A small image classifier, trained from scratch.
Model: 32-pixel images, arch efficientnet, norm batchnorm, depths [2, 2, 2, 2], widths [32, 64, 128, 256].
Training: soap at rate 0.0029, batches of 256.
Data: trained on crops of objects in photos (Visual Genome), 16.2 epochs.
Rows from block 4 of a small image classifier, named by matrix and row number. Rows with one number belong to one channel. Each number is 200 + 40 x the weight over its row's rms, rounded and kept within 0 to 999. All counts start at 0.
Before each channel's rows are labels from the 100 images, of 14848, where the channel reaches its highest value: "place" is the part of the image that holds the peak. Only what is clearly more common there than usual is listed. The data: crops of objects in photos (Visual Genome).
# convs0: expand pointwise conv (model.blocks.4.convs.0.weight, 192x64x1x1), inputs 0-63
# convs1: depthwise 5x5 conv, stride 2 (model.blocks.4.convs.1.weight, 192x1x5x5, trained with AdamW), a 5x5 kernel
# convs2: project pointwise conv (model.blocks.4.convs.2.weight, 128x192x1x1, transposed), outputs 0-63

place: middle right
convs0.97,193,220,195,251,155,133,182,214,219,255,178,123,229,219,197,114,204,213,212,165,208,150,197,196,148,193,132,200,252,221,230,235,203,228,237,199,210,173,255,226,123,162,240,153,262,148,190,234,139,206,170,204,296,235,213,176,127,177,139,198,156,233,195,253
convs1.97,193,205,200,195,199,211,182,184,170,171,193,138,170,133,151,217,159,98,121,179,216,194,126,166,202
convs2.97,221,176,168,206,226,136,247,187,205,254,256,200,222,241,143,210,142,217,147,203,194,255,229,262,179,245,121,210,181,212,222,225,198,173,173,249,182,238,159,154,144,225,207,199,305,234,291,215,185,178,227,230,137,129,191,135,298,215,215,169,173,173,170,179

place: bottom centre
convs0.80,240,161,223,175,161,215,257,181,170,178,157,183,214,211,230,126,163,234,191,142,187,178,292,244,218,177,211,231,222,176,228,163,215,147,181,185,194,198,224,204,226,180,189,200,292,128,275,212,164,272,181,239,285,218,221,144,223,191,133,113,177,233,221,166
convs1.80,147,193,231,199,172,187,132,198,117,120,167,160,173,187,187,188,191,189,215,233,223,185,212,133,120
convs2.80,186,158,177,194,292,198,190,257,100,221,219,239,199,248,178,154,243,197,255,191,153,191,153,188,191,147,193,231,188,156,237,220,184,174,338,213,280,204,221,234,175,115,241,205,179,166,186,194,168,257,189,172,102,75,224,173,235,230,196,254,219,249,193,248

place: middle right
convs0.149,236,179,186,201,167,159,133,276,313,176,158,158,151,114,169,165,198,212,160,139,181,178,173,193,127,213,179,185,234,254,188,177,170,153,186,229,231,242,157,171,245,196,213,258,231,210,255,219,164,216,178,232,220,150,130,171,196,231,233,199,216,217,127,166
convs1.149,205,204,186,196,234,219,238,248,225,210,196,324,304,213,182,156,230,239,184,164,201,209,221,218,217
convs2.149,248,225,209,280,216,206,143,163,183,182,241,240,128,172,206,269,184,223,285,166,206,165,289,253,252,227,264,198,226,216,221,227,175,157,272,214,257,201,253,229,232,125,178,239,196,266,213,208,149,183,243,172,227,160,250,153,161,210,250,218,224,182,197,150

place: top centre
convs0.164,197,150,148,250,203,227,198,186,194,171,132,169,194,303,210,184,128,221,216,156,223,146,174,196,217,213,148,216,198,253,217,242,271,212,211,183,253,234,182,171,244,267,153,215,165,198,111,229,162,203,148,192,281,195,185,207,187,218,258,101,172,191,225,192
convs1.164,187,209,204,201,170,196,192,228,209,175,155,178,240,272,254,158,208,267,276,243,211,209,288,254,215
convs2.164,192,189,193,170,185,195,197,213,204,180,137,243,157,204,202,236,204,162,270,160,228,215,166,190,196,181,238,243,239,262,218,199,245,222,225,304,176,250,113,184,170,184,174,177,254,212,149,211,186,178,164,261,236,239,234,199,196,208,154,220,198,121,199,275

place: middle left
convs0.152,187,234,246,177,195,198,233,228,201,185,240,241,163,175,204,157,161,148,204,213,280,216,203,288,188,229,226,182,170,230,197,156,273,161,235,187,293,210,225,232,230,184,197,249,183,188,234,275,118,218,215,162,213,279,234,186,204,230,274,221,156,148,211,115
convs1.152,203,205,203,146,100,139,217,230,219,199,170,190,258,269,236,198,140,218,255,217,142,174,196,203,203
convs2.152,246,346,232,167,144,242,181,205,106,209,207,157,166,188,222,185,225,159,217,244,263,181,177,194,222,186,204,246,187,242,175,128,179,161,229,248,171,195,287,166,155,228,244,137,157,244,205,219,216,215,225,182,217,242,181,113,222,190,177,138,229,211,126,234

place: middle left; middle right
convs0.30,232,195,212,206,224,205,230,168,218,217,250,167,186,166,167,166,218,250,181,233,186,209,140,165,210,140,247,315,239,176,254,165,161,125,196,159,194,143,166,253,110,228,252,227,141,200,229,203,235,187,224,220,217,272,193,224,187,147,133,150,230,189,259,199
convs1.30,124,196,228,162,127,186,171,210,223,169,125,139,201,219,148,159,129,192,184,181,179,228,250,225,201
convs2.30,208,238,252,245,206,156,267,145,204,174,203,237,173,150,238,209,161,239,185,186,181,257,220,223,235,257,186,195,253,221,209,170,204,226,190,121,121,182,228,186,208,207,255,152,203,251,166,138,261,287,268,176,267,186,202,192,238,208,206,234,235,194,244,202

place: middle left
convs0.147,192,179,198,230,179,185,144,160,200,197,208,151,159,117,141,221,232,179,276,231,158,237,221,134,184,226,224,90,135,297,174,208,223,172,236,270,240,257,234,178,244,198,183,170,202,144,257,176,203,149,257,196,212,166,200,238,181,174,182,187,178,206,194,156
convs1.147,196,170,219,216,188,214,209,248,240,209,203,260,271,259,227,117,206,262,250,214,157,193,236,253,240
convs2.147,191,161,200,249,241,179,155,182,182,239,181,252,143,229,128,200,137,196,183,234,239,200,178,205,193,193,187,168,129,195,177,179,110,189,236,181,197,176,171,183,213,134,180,278,157,267,222,203,232,195,117,226,181,220,150,203,180,198,155,213,129,192,165,172

place: middle left
convs0.59,232,250,147,186,269,169,164,254,198,228,162,205,238,237,155,217,175,219,179,212,224,168,286,251,165,199,182,164,190,196,251,293,140,219,149,206,215,151,199,152,253,208,223,212,232,222,209,224,239,255,182,194,289,273,249,245,289,197,203,150,209,175,214,188
convs1.59,147,129,171,226,268,199,184,167,217,291,161,205,218,180,200,174,212,177,153,199,150,175,213,139,142
convs2.59,126,152,230,165,200,221,159,203,80,182,212,232,246,241,165,293,143,217,220,246,223,197,225,178,193,152,204,234,112,164,201,234,188,190,237,212,202,111,268,175,189,182,224,189,170,243,226,182,167,189,300,184,149,216,213,243,213,156,184,256,165,169,227,190

place: centre; bottom centre
convs0.94,143,165,131,172,200,201,199,226,143,170,203,199,241,236,138,209,223,245,168,257,164,193,207,168,153,156,168,139,203,245,279,225,222,244,215,116,224,227,164,187,222,214,213,211,216,161,209,222,144,141,137,113,196,204,212,156,162,215,149,256,224,223,276,254
convs1.94,215,195,225,224,213,178,234,285,262,197,203,249,281,267,199,215,192,236,245,236,199,171,147,149,169
convs2.94,274,217,118,134,286,203,286,177,170,255,157,233,214,202,152,247,209,188,218,205,266,203,204,238,203,185,184,175,183,176,240,187,225,240,211,170,258,160,242,205,271,288,172,162,201,133,201,237,233,193,199,251,192,164,214,110,200,142,199,145,213,194,219,198

place: bottom centre
convs0.134,257,173,262,195,205,277,232,185,236,171,201,214,218,205,152,191,143,201,156,164,224,250,213,115,227,275,208,246,131,150,204,244,178,176,182,173,145,269,234,174,227,224,192,231,271,154,182,157,215,249,251,130,212,171,169,254,182,228,192,157,236,143,170,223
convs1.134,203,226,209,214,225,158,228,279,284,232,153,224,283,277,236,186,187,217,211,210,222,191,185,155,169
convs2.134,253,214,177,187,206,192,119,223,251,166,231,236,199,140,179,180,178,155,251,239,180,164,186,192,234,241,192,167,239,216,212,209,210,172,167,277,233,173,262,212,272,152,189,220,231,197,155,193,119,177,193,217,225,189,138,206,191,140,231,202,180,123,182,138

place: middle left
convs0.50,293,255,267,244,188,262,163,137,170,207,191,181,179,217,262,91,181,240,153,133,188,192,198,179,215,187,216,182,118,219,213,216,207,210,211,159,248,218,128,222,208,229,172,170,185,201,203,158,186,205,270,218,236,153,183,191,179,168,258,240,271,189,146,170
convs1.50,202,162,209,197,162,168,219,264,235,205,185,212,257,294,206,212,207,242,298,262,163,205,189,203,230
convs2.50,242,203,210,183,229,186,244,203,155,193,193,215,212,246,236,233,243,171,237,264,252,172,235,191,195,199,193,231,187,206,250,182,201,172,227,273,249,235,184,225,156,175,236,285,126,218,93,168,172,192,218,256,213,219,287,203,233,201,121,218,173,212,190,236

place: bottom right; bottom centre
convs0.51,246,221,242,204,216,159,142,225,160,187,151,114,153,208,176,135,237,258,197,220,176,211,182,274,211,278,262,211,229,270,180,177,125,177,177,246,204,241,198,206,162,223,158,215,210,167,239,217,234,225,166,106,250,209,203,237,226,198,276,224,233,197,166,250
convs1.51,220,212,189,214,195,200,233,235,203,185,204,260,290,243,192,212,264,301,270,213,178,205,166,159,197
convs2.51,162,192,171,209,148,186,192,184,202,192,182,183,222,163,265,203,236,232,120,227,190,174,198,210,234,196,214,182,267,123,230,252,175,243,267,215,185,166,202,204,199,195,245,214,119,221,256,195,197,172,250,185,237,237,171,260,235,173,222,196,248,237,167,204

place: centre
convs0.40,174,229,219,227,192,201,185,282,267,251,213,228,203,233,237,172,196,250,209,192,207,197,151,177,186,136,181,126,218,155,151,282,147,263,194,218,171,174,157,209,201,170,95,252,149,242,189,174,192,137,170,181,212,229,253,244,143,201,161,137,157,233,182,170
convs1.40,182,211,215,180,195,201,220,248,198,169,209,278,285,219,153,208,272,282,249,176,216,244,240,225,191
convs2.40,214,219,224,177,160,169,160,178,187,249,218,180,183,254,108,212,139,240,175,151,217,158,224,192,72,134,226,157,271,207,230,229,194,164,188,181,291,211,142,269,162,182,115,235,194,154,190,189,223,153,185,209,273,151,220,226,193,171,188,174,190,189,254,207

place: bottom right
convs0.179,149,226,213,212,205,141,213,232,240,193,172,163,194,140,170,174,205,231,184,209,216,241,178,229,101,256,215,159,124,200,180,225,153,177,190,268,204,233,138,158,263,266,174,199,178,154,232,121,175,181,134,222,122,178,201,159,159,126,212,253,192,238,209,185
convs1.179,148,202,249,223,165,181,216,204,207,122,183,188,259,244,134,219,187,266,268,158,209,181,147,185,161
convs2.179,211,165,141,207,219,213,157,162,162,177,194,130,202,246,204,247,245,220,228,199,146,224,242,161,178,180,254,260,174,201,158,154,239,211,247,208,224,193,198,189,207,165,200,174,160,230,190,174,242,269,144,227,201,197,223,313,168,205,237,163,212,173,199,170

place: top centre
convs0.110,250,221,227,149,199,211,181,106,178,122,270,205,192,202,221,167,231,219,242,202,178,212,240,253,196,178,227,255,258,234,224,243,116,230,185,251,240,168,280,246,171,167,242,194,195,165,197,182,154,251,232,181,231,135,174,152,233,134,151,207,164,256,177,222
convs1.110,198,169,198,235,227,221,225,209,246,220,125,163,198,184,216,180,215,244,256,274,184,258,290,253,184
convs2.110,173,172,189,152,155,130,219,144,196,174,176,129,205,226,213,177,105,268,219,230,183,201,214,161,169,169,226,178,238,186,267,207,234,221,274,169,184,180,176,262,178,150,239,252,200,244,176,158,244,214,269,185,237,184,214,215,206,263,197,204,169,127,276,212

place: middle right
convs0.95,167,186,255,154,244,192,129,176,181,258,155,220,222,188,234,266,205,144,185,253,188,213,235,233,176,156,181,161,221,98,255,263,205,198,165,180,218,203,194,182,250,183,205,256,259,167,189,176,164,250,231,218,199,242,130,250,183,160,239,157,155,112,227,157
convs1.95,205,223,212,196,184,241,228,221,150,197,256,231,158,137,158,215,189,139,107,132,156,179,201,157,215
convs2.95,199,153,200,159,259,199,244,187,205,155,178,147,163,206,233,206,243,134,175,122,269,127,102,233,197,147,121,226,259,252,166,232,221,163,194,255,131,250,276,206,253,176,204,206,200,150,203,171,231,127,243,227,261,189,230,206,213,186,211,234,188,204,196,166

place: centre
convs0.175,241,257,212,185,256,235,261,200,167,203,193,209,216,237,163,225,223,262,218,162,169,259,195,197,235,166,243,186,255,122,245,217,228,216,172,235,140,152,309,266,210,175,138,208,220,185,198,209,209,180,200,135,204,240,272,138,181,244,164,237,250,226,202,138
convs1.175,176,185,193,174,186,186,205,233,217,213,226,249,283,297,233,209,241,278,276,216,175,223,232,215,202
convs2.175,177,213,163,155,247,153,195,251,184,266,177,182,248,274,188,163,172,120,205,171,271,158,160,195,163,135,250,145,196,226,211,167,263,173,211,146,166,163,204,211,180,205,97,247,231,180,233,252,185,221,223,209,166,216,163,156,222,263,272,239,297,209,170,95

place: centre; bottom centre
convs0.142,230,126,242,169,208,226,174,232,223,194,215,265,277,188,178,198,228,254,238,247,219,197,263,144,264,210,222,222,131,242,154,188,264,166,149,203,180,187,196,193,230,201,193,200,265,260,143,242,267,224,221,222,133,184,128,217,207,187,228,188,191,112,253,176
convs1.142,188,216,215,218,193,224,228,211,171,228,223,226,195,203,228,185,158,136,123,122,164,134,183,123,137
convs2.142,221,247,228,212,201,201,127,235,146,241,175,210,146,205,261,168,226,202,199,194,195,236,177,177,223,265,152,254,201,190,205,157,161,85,179,174,139,211,187,239,251,198,244,215,202,190,240,174,235,207,200,208,181,185,205,179,221,219,190,215,209,168,240,225

place: middle right
convs0.15,153,154,161,206,286,184,290,161,247,185,202,185,194,265,271,208,151,188,262,205,202,233,162,200,210,211,240,166,119,183,250,163,228,250,194,284,256,238,161,195,184,174,148,206,229,224,175,106,211,216,238,193,176,226,246,186,175,149,170,166,213,157,175,191
convs1.15,206,203,205,211,202,181,163,181,136,184,198,180,100,100,177,223,195,117,145,183,219,201,170,189,186
convs2.15,233,127,236,301,198,215,263,196,175,219,255,211,232,202,265,237,210,201,239,206,232,186,188,249,194,233,217,171,203,131,200,239,194,165,251,263,155,126,177,164,164,204,175,230,205,208,206,177,192,203,155,244,262,228,230,257,237,163,127,202,255,229,123,239

place: bottom centre
convs0.41,269,203,191,245,149,137,221,287,211,165,247,214,135,220,287,257,265,245,181,138,219,215,256,261,197,160,173,172,219,204,218,206,142,232,222,158,186,221,164,139,133,205,192,163,273,209,207,165,136,186,193,211,179,204,278,186,203,199,197,229,193,181,252,196
convs1.41,190,243,217,200,237,190,230,235,210,203,196,244,229,191,215,140,189,188,97,166,147,158,160,106,183
convs2.41,207,205,174,196,133,209,237,174,164,167,172,184,147,165,114,227,198,196,149,202,210,152,190,194,214,195,197,156,160,144,147,236,264,222,151,171,243,171,158,192,176,207,181,181,213,173,225,191,195,278,197,168,281,205,280,155,195,202,220,238,239,176,219,181

place: middle right
convs0.146,247,170,252,170,244,144,256,179,228,309,185,176,246,258,184,248,203,223,191,220,171,158,192,232,160,229,212,178,246,252,213,298,193,80,187,192,188,255,263,198,246,202,202,198,152,186,181,236,200,214,144,159,233,190,195,183,192,240,182,147,231,201,243,167
convs1.146,223,201,183,201,203,211,168,127,159,171,200,135,116,163,176,175,140,127,165,175,225,135,178,217,213
convs2.146,180,233,122,216,206,190,178,219,179,140,254,243,213,164,159,231,159,183,173,178,235,203,227,110,144,247,190,262,185,211,199,311,146,188,222,257,221,196,132,240,202,217,175,219,205,208,230,186,134,247,174,154,162,201,204,207,238,201,145,196,148,155,245,149

place: middle left
convs0.34,196,246,190,229,214,270,219,141,240,196,229,214,223,160,252,212,197,174,150,159,225,236,173,264,159,226,187,206,174,181,159,237,167,152,190,281,299,231,223,199,212,227,140,204,192,154,247,243,144,287,189,220,148,159,187,97,241,235,212,168,195,182,215,239
convs1.34,201,174,196,201,185,126,166,165,190,186,152,139,157,266,214,130,120,165,229,221,183,165,181,154,174
convs2.34,163,187,231,197,213,228,235,148,217,90,196,280,210,218,190,198,186,213,212,174,182,217,144,210,159,208,254,117,203,194,210,175,236,229,198,179,212,192,230,253,198,114,180,220,248,206,221,200,198,191,218,182,174,267,179,220,276,224,196,265,193,161,177,315

place: bottom centre
convs0.130,202,149,262,190,235,240,207,284,201,249,160,214,224,148,164,231,217,160,225,179,209,151,172,206,213,195,143,259,184,204,165,194,153,227,206,228,212,219,169,113,136,188,174,199,112,134,269,219,178,189,131,233,195,247,256,227,131,119,176,190,200,220,237,213
convs1.130,196,194,161,189,224,191,277,243,236,253,221,278,288,237,239,202,257,254,223,208,171,228,184,190,202
convs2.130,152,206,205,226,141,129,215,177,172,181,152,205,194,208,209,210,245,259,228,141,190,220,235,130,196,218,126,201,189,210,203,162,207,225,240,229,168,238,149,180,268,246,210,245,199,170,224,213,211,208,264,221,254,127,158,239,187,178,268,216,259,150,184,189

place: top right
convs0.47,211,222,213,196,167,228,216,220,206,238,209,215,163,181,217,186,159,88,223,248,256,211,222,206,210,101,222,222,155,215,208,162,155,149,223,151,203,226,159,207,225,235,188,208,227,199,242,190,211,292,223,94,225,249,235,191,248,267,240,145,199,216,165,285
convs1.47,202,219,208,195,183,201,226,222,204,251,216,227,263,282,220,202,261,287,293,236,180,206,224,234,198
convs2.47,324,173,226,242,182,178,178,180,267,236,202,226,170,207,239,161,148,206,241,134,224,178,224,169,248,213,219,264,258,138,192,202,186,183,227,178,214,207,189,331,209,140,247,187,230,186,163,220,166,216,197,203,179,265,244,117,287,147,187,172,216,211,166,201