python train.py --crop_scale_min=1 --num_classes=300 --norm="batchnorm" --stem="deep" --loss="cross_entropy" --init="xavier_uniform" --lr=0.0029 --one_sided=false --ema_decay=0.995 --steps=7800
Rows from block 4 of a small image classifier, named by matrix and row number. Rows with one number belong to one channel. Each number is 50 + 10 x the weight over its row's rms, rounded and kept within 0 to 99. All counts start at 0. After the name is the row's rms in percent of the matrix's.
After each channel's rows are labels from the 100 images, of 14848, where the channel reaches its highest value: "place" is the part of the image that holds the peak. Only what is clearly more common there than usual is listed. The data: crops of objects in photos (Visual Genome). In brackets: how many of the 100, against the usual share in percent.
# convs0: expand pointwise conv (model.blocks.4.convs.0.weight, 192x64x1x1), inputs 0-63
# convs1: depthwise 5x5 conv, stride 2 (model.blocks.4.convs.1.weight, 192x1x5x5, trained with AdamW), a 5x5 kernel
# convs2: project pointwise conv (model.blocks.4.convs.2.weight, 128x192x1x1, transposed), outputs 0-63

convs0.138 106:62 52 59 41 39 46 52 43 63 39 38 56 54 47 48 42 55 65 46 51 60 47 42 54 54 59 43 50 41 36 46 47 64 52 56 52 75 40 52 43 52 50 46 44 41 55 36 50 58 55 44 45 56 60 38 60 42 36 36 51 76 39 85 49
convs1.138 103:51 43 47 38 42 44 46 49 59 56 51 48 74 73 62 47 56 70 66 54 50 48 55 59 52
convs2.138 096:38 47 49 33 54 41 52 42 62 48 52 45 56 57 29 57 33 42 53 40 54 58 51 50 29 48 50 66 58 48 63 59 56 51 46 49 40 50 59 55 70 48 54 66 40 48 50 55 53 49 74 61 42 49 58 45 36 64 52 52 63 51 32 50
place: top centre (38 vs 12.5)

convs0.167 097:56 41 42 37 62 42 53 38 55 48 49 39 47 51 41 63 42 45 60 54 38 49 67 33 40 53 61 39 44 63 43 64 51 35 46 50 71 50 61 61 35 51 52 51 52 48 36 57 54 58 41 28 60 45 59 44 42 64 53 42 73 63 37 45
convs1.167 101:50 43 48 49 40 44 51 60 55 50 42 63 64 71 59 49 58 70 73 59 46 45 42 42 46
convs2.167 091:65 42 69 55 52 51 57 57 38 50 41 60 73 44 37 49 48 56 41 51 58 43 42 44 75 49 44 46 38 46 42 47 55 72 47 45 63 59 62 48 54 56 53 64 48 65 63 48 50 44 45 65 53 57 41 44 59 42 63 65 57 66 46 29
place: bottom centre (40 vs 12.5)

convs0.55 100:53 62 52 42 74 52 43 38 57 25 43 55 57 54 62 48 50 53 61 45 37 33 50 46 52 45 53 53 65 68 62 64 40 45 44 73 64 45 63 68 60 54 41 53 46 42 41 56 39 60 54 58 53 47 39 39 44 41 39 48 54 44 34 47
convs1.55 091:46 43 45 56 42 42 54 63 58 59 41 75 65 44 61 52 74 52 42 54 52 61 57 54 51
convs2.55 094:53 57 50 48 49 53 64 52 48 34 48 30 37 37 44 47 36 60 48 67 35 74 51 44 42 37 55 49 53 59 50 52 61 67 50 53 51 41 53 57 54 47 36 60 46 46 63 54 64 55 44 58 63 49 43 41 46 73 37 55 51 47 41 55
place: centre (79 vs 25)

convs0.93 090:50 58 48 46 52 36 36 43 52 68 54 50 40 56 51 51 65 47 39 60 56 22 45 51 43 57 54 54 59 69 54 48 44 37 52 56 61 41 57 47 59 54 38 52 48 33 64 43 51 28 50 47 55 36 58 60 40 56 38 45 44 52 18 46
convs1.93 096:52 55 57 61 57 55 54 54 58 53 45 50 47 47 46 29 42 37 26 32 45 38 39 38 45
convs2.93 107:60 46 26 44 66 63 56 65 49 44 49 39 51 38 54 51 47 35 66 72 46 53 53 36 52 57 46 49 36 54 48 61 46 56 41 30 44 51 57 41 64 47 54 66 51 42 60 43 61 46 64 61 54 46 41 53 62 48 42 69 68 59 71 46
place: centre (72 vs 25)

convs0.32 094:41 38 68 42 46 30 52 48 48 36 59 56 59 50 42 52 55 28 44 63 43 54 41 52 49 59 60 45 48 49 57 52 40 55 58 32 52 68 38 53 36 66 49 61 57 59 69 41 45 51 51 60 38 53 51 43 45 41 54 28 33 60 50 66
convs1.32 096:49 53 46 44 49 55 60 65 61 55 57 69 73 74 59 57 51 50 54 52 50 39 42 41 46
convs2.32 105:46 56 64 46 29 49 66 34 57 51 63 56 50 51 40 49 36 60 50 50 52 63 51 56 71 42 52 35 47 58 41 39 40 31 40 58 60 47 47 52 39 33 56 47 59 47 51 53 68 48 34 60 56 43 50 57 35 53 57 25 59 53 61 53
place: bottom centre (61 vs 12.5)

convs0.21 103:55 61 62 49 79 46 47 53 67 49 63 46 32 42 40 54 40 36 40 40 44 51 53 48 36 48 47 67 63 48 51 53 55 52 56 50 40 58 67 52 44 47 53 41 50 54 47 33 38 44 29 28 38 46 45 47 38 53 63 55 58 47 67 53
convs1.21 095:54 48 44 46 51 50 39 41 41 41 41 34 44 54 69 40 44 45 64 64 34 49 58 68 58
convs2.21 093:66 39 52 54 31 42 43 59 66 42 56 34 70 59 50 53 56 50 55 46 54 41 53 52 44 48 45 49 43 55 66 41 29 59 55 45 53 48 40 43 43 47 57 48 51 53 59 69 58 37 65 67 36 25 49 44 48 34 38 51 43 58 70 61
place: centre (63 vs 25)

convs0.37 101:44 58 43 64 53 46 29 32 49 43 51 60 50 56 60 39 35 39 57 50 54 46 53 45 37 67 34 66 46 54 56 63 43 52 49 67 47 50 52 43 36 55 38 55 51 50 58 51 76 51 64 34 59 45 65 50 61 53 55 49 48 64 34 35
convs1.37 104:42 49 33 37 33 47 42 47 33 38 53 54 34 40 50 54 54 51 61 58 59 57 52 67 61
convs2.37 102:66 68 57 50 47 60 43 34 54 39 42 39 53 58 58 52 73 52 57 51 43 64 52 36 32 50 35 43 60 35 47 56 52 44 44 50 77 43 49 51 55 48 71 52 53 58 58 49 45 34 40 46 48 61 73 69 60 48 39 54 47 43 55 55
place: top centre (52 vs 12.5)

convs0.107 109:41 57 65 46 54 33 44 52 53 48 47 41 59 73 52 48 63 31 50 53 69 67 62 57 32 45 55 57 34 48 49 46 66 56 48 50 48 41 48 68 40 53 52 53 55 42 52 31 38 49 53 47 43 47 38 55 50 67 56 34 64 59 56 67
convs1.107 095:46 42 49 52 53 56 45 38 41 39 48 45 41 44 33 57 56 68 76 67 44 40 49 58 45
convs2.107 090:45 48 40 50 36 58 49 52 51 71 57 46 53 57 35 37 54 53 66 48 47 46 55 46 46 55 70 53 60 54 59 35 47 78 47 38 44 57 55 55 57 37 68 41 77 61 59 60 50 43 42 53 51 55 55 41 51 54 28 46 52 33 47 57
place: bottom centre (42 vs 12.5)

convs0.81 097:43 65 52 58 38 47 44 35 61 58 54 55 49 53 50 56 49 53 57 53 56 40 66 46 41 49 55 47 59 37 36 42 51 37 65 53 52 62 75 54 42 35 38 47 56 32 46 55 49 55 54 49 25 28 45 42 57 49 55 34 65 53 68 41
convs1.81 094:58 52 40 49 52 55 50 38 45 54 54 51 54 69 53 50 36 21 41 41 55 54 40 33 42
convs2.81 101:51 45 69 38 55 45 39 42 48 29 39 51 49 54 39 53 55 48 58 57 69 57 56 49 49 38 72 50 51 59 52 62 41 63 32 43 31 67 59 42 49 39 32 25 41 55 46 37 36 55 47 42 59 45 40 48 49 40 45 40 43 67 54 47
place: bottom centre (32 vs 12.5)

convs0.140 088:48 56 44 52 61 55 43 46 44 53 37 38 58 39 42 51 50 72 67 29 60 35 34 46 39 76 53 40 47 67 55 39 46 53 48 58 49 41 40 49 31 64 48 55 55 48 53 54 48 46 51 50 40 68 53 66 55 48 47 30 47 61 48 41
convs1.140 106:55 53 41 48 57 43 42 44 36 47 39 43 28 33 44 37 41 38 30 45 42 52 47 38 48
convs2.140 111:53 49 68 48 36 68 63 63 49 49 54 54 51 47 48 44 47 52 35 29 55 43 39 39 46 45 45 52 46 40 40 26 37 42 43 53 50 64 54 45 54 41 53 46 42 52 65 52 38 46 42 49 56 54 52 47 60 62 43 61 36 57 49 49
place: centre (79 vs 25)

convs0.106 100:51 48 46 68 50 57 73 49 37 67 58 52 48 54 43 36 50 52 39 45 41 34 42 60 51 55 46 60 44 44 50 51 34 36 28 62 31 52 52 41 49 46 44 51 80 59 55 54 37 41 39 55 52 53 38 50 35 45 53 44 46 65 47 55
convs1.106 094:46 40 52 52 51 45 45 54 41 50 39 56 71 66 59 59 68 64 74 61 54 48 51 48 51
convs2.106 101:41 59 51 42 48 45 47 55 43 45 48 53 55 38 55 55 38 66 51 50 60 29 33 67 37 46 50 53 41 53 45 58 76 46 52 64 46 49 52 51 61 46 49 55 59 46 54 53 66 47 46 66 48 64 44 61 59 55 43 35 42 64 57 48
place: bottom centre (48 vs 12.5); top centre (30 vs 12.5)

convs0.99 098:46 59 35 41 44 55 38 38 58 44 36 64 38 63 66 57 50 46 60 53 52 58 41 70 52 53 55 64 70 47 62 39 81 56 46 41 50 60 54 48 60 43 43 56 54 70 57 45 51 55 58 66 51 55 34 52 49 42 46 54 51 54 48 66
convs1.99 099:48 59 60 71 51 62 51 54 53 54 49 50 46 44 46 52 40 32 43 45 39 31 37 36 33
convs2.99 106:32 58 39 66 45 53 38 48 54 59 54 49 46 22 60 51 58 48 59 57 52 36 58 61 34 49 37 55 59 44 52 42 56 46 58 38 61 36 64 43 55 43 34 51 63 44 70 33 50 34 36 53 38 48 42 35 53 69 63 52 49 56 54 45
place: bottom centre (68 vs 12.5)

convs0.181 104:68 40 50 62 75 37 52 66 53 59 64 39 49 45 43 49 70 52 39 47 54 52 54 39 34 34 57 49 41 48 40 48 38 58 39 50 45 44 48 61 42 35 38 41 36 43 61 44 45 60 73 48 51 63 63 62 46 54 52 50 39 42 61 48
convs1.181 096:46 51 47 47 48 55 49 54 53 53 54 64 61 63 46 51 69 71 63 57 38 44 39 31 37
convs2.181 094:63 39 56 54 57 71 48 55 53 54 66 47 50 60 62 48 42 47 55 52 44 48 47 57 40 41 52 53 37 42 56 25 67 33 37 41 42 52 23 55 58 54 55 46 44 61 35 44 43 33 31 37 49 42 49 59 49 59 50 49 60 42 40 47
place: bottom centre (84 vs 12.5)

convs0.82 101:40 43 43 46 48 59 31 40 49 46 43 63 44 61 52 63 42 36 45 55 44 64 43 55 58 41 47 56 58 36 52 64 34 41 58 46 61 46 56 45 58 50 53 45 29 28 55 35 38 58 58 65 57 46 50 55 27 52 58 39 63 44 41 34
convs1.82 100:57 54 48 55 56 49 49 41 52 58 48 30 37 49 52 52 27 27 53 46 59 43 38 64 56
convs2.82 104:52 52 50 46 48 44 54 40 50 64 46 70 42 66 65 69 48 46 46 53 53 60 41 27 41 56 46 65 41 49 52 67 56 61 70 66 53 34 48 50 67 39 52 63 25 53 54 54 48 60 45 47 55 38 45 65 39 53 61 51 59 41 66 35
place: centre (69 vs 25)

convs0.8 107:48 43 47 39 56 58 58 49 43 54 58 55 54 48 48 49 56 67 30 75 49 67 42 46 52 46 48 35 47 43 66 54 65 48 58 26 26 40 50 38 61 57 48 56 55 55 59 50 45 31 55 46 54 48 32 55 48 36 51 48 42 64 35 40
convs1.8 098:49 45 45 51 48 55 63 54 56 55 30 36 39 26 33 54 57 56 49 53 60 58 61 62 57
convs2.8 098:21 47 43 39 44 47 53 36 45 43 48 64 33 57 32 56 57 63 57 32 52 50 48 59 46 55 42 46 36 59 52 52 44 52 46 45 51 62 42 58 40 55 68 62 30 48 47 66 53 47 45 47 58 68 48 50 63 31 47 49 44 52 33 54
place: centre (54 vs 25); top centre (38 vs 12.5)

convs0.78 101:55 47 45 59 47 31 47 39 37 52 67 33 42 38 49 48 57 53 55 45 53 58 38 59 55 53 58 46 29 36 52 59 47 49 32 54 52 60 55 52 31 60 54 37 26 58 56 56 34 54 36 42 39 58 49 57 28 35 44 59 51 40 53 56
convs1.78 094:55 65 72 71 61 43 47 48 45 54 40 45 47 45 36 47 47 54 49 39 47 61 70 54 57
convs2.78 096:49 38 55 49 39 65 42 32 62 57 50 66 78 63 60 55 48 40 52 52 61 60 54 40 51 49 60 56 46 55 51 35 37 50 63 49 59 67 55 42 55 54 58 49 52 50 57 30 48 59 50 53 49 65 44 58 43 40 50 56 57 63 55 56
place: centre (89 vs 25)

convs0.68 108:42 45 49 42 72 59 52 58 52 58 36 43 40 62 69 45 37 57 62 54 48 37 49 47 48 53 52 21 67 48 50 45 53 45 46 38 49 33 56 54 59 40 61 48 52 48 62 55 42 39 41 43 55 43 51 45 45 66 36 45 52 38 59 78
convs1.68 097:45 39 41 40 49 44 28 42 44 44 52 40 41 45 48 50 70 63 57 54 58 59 52 70 60
convs2.68 102:37 41 52 56 31 40 49 48 57 46 38 47 31 46 63 43 58 57 46 62 51 43 71 62 44 39 59 49 62 60 70 41 52 53 53 46 59 52 60 49 55 28 47 60 48 54 30 45 49 26 50 59 52 40 53 59 49 49 61 63 61 35 56 58
place: top centre (75 vs 12.5)

convs0.115 099:69 36 66 46 61 38 65 50 59 67 53 53 65 54 67 49 46 40 34 54 54 46 57 41 61 59 50 58 48 51 54 37 37 47 25 57 42 45 50 48 38 50 47 65 34 38 54 58 47 61 66 55 37 50 69 55 59 63 51 52 46 44 46 51
convs1.115 098:62 60 56 63 59 60 47 44 62 59 43 45 46 45 48 53 26 33 37 35 51 52 37 45 48
convs2.115 101:33 43 39 58 49 40 48 53 48 46 53 46 49 38 59 43 51 52 48 55 29 58 57 55 63 55 57 43 66 49 69 38 49 54 48 43 52 48 58 34 44 43 37 56 56 51 62 36 40 28 48 54 57 53 51 43 39 53 42 27 38 49 39 45
place: bottom centre (62 vs 12.5)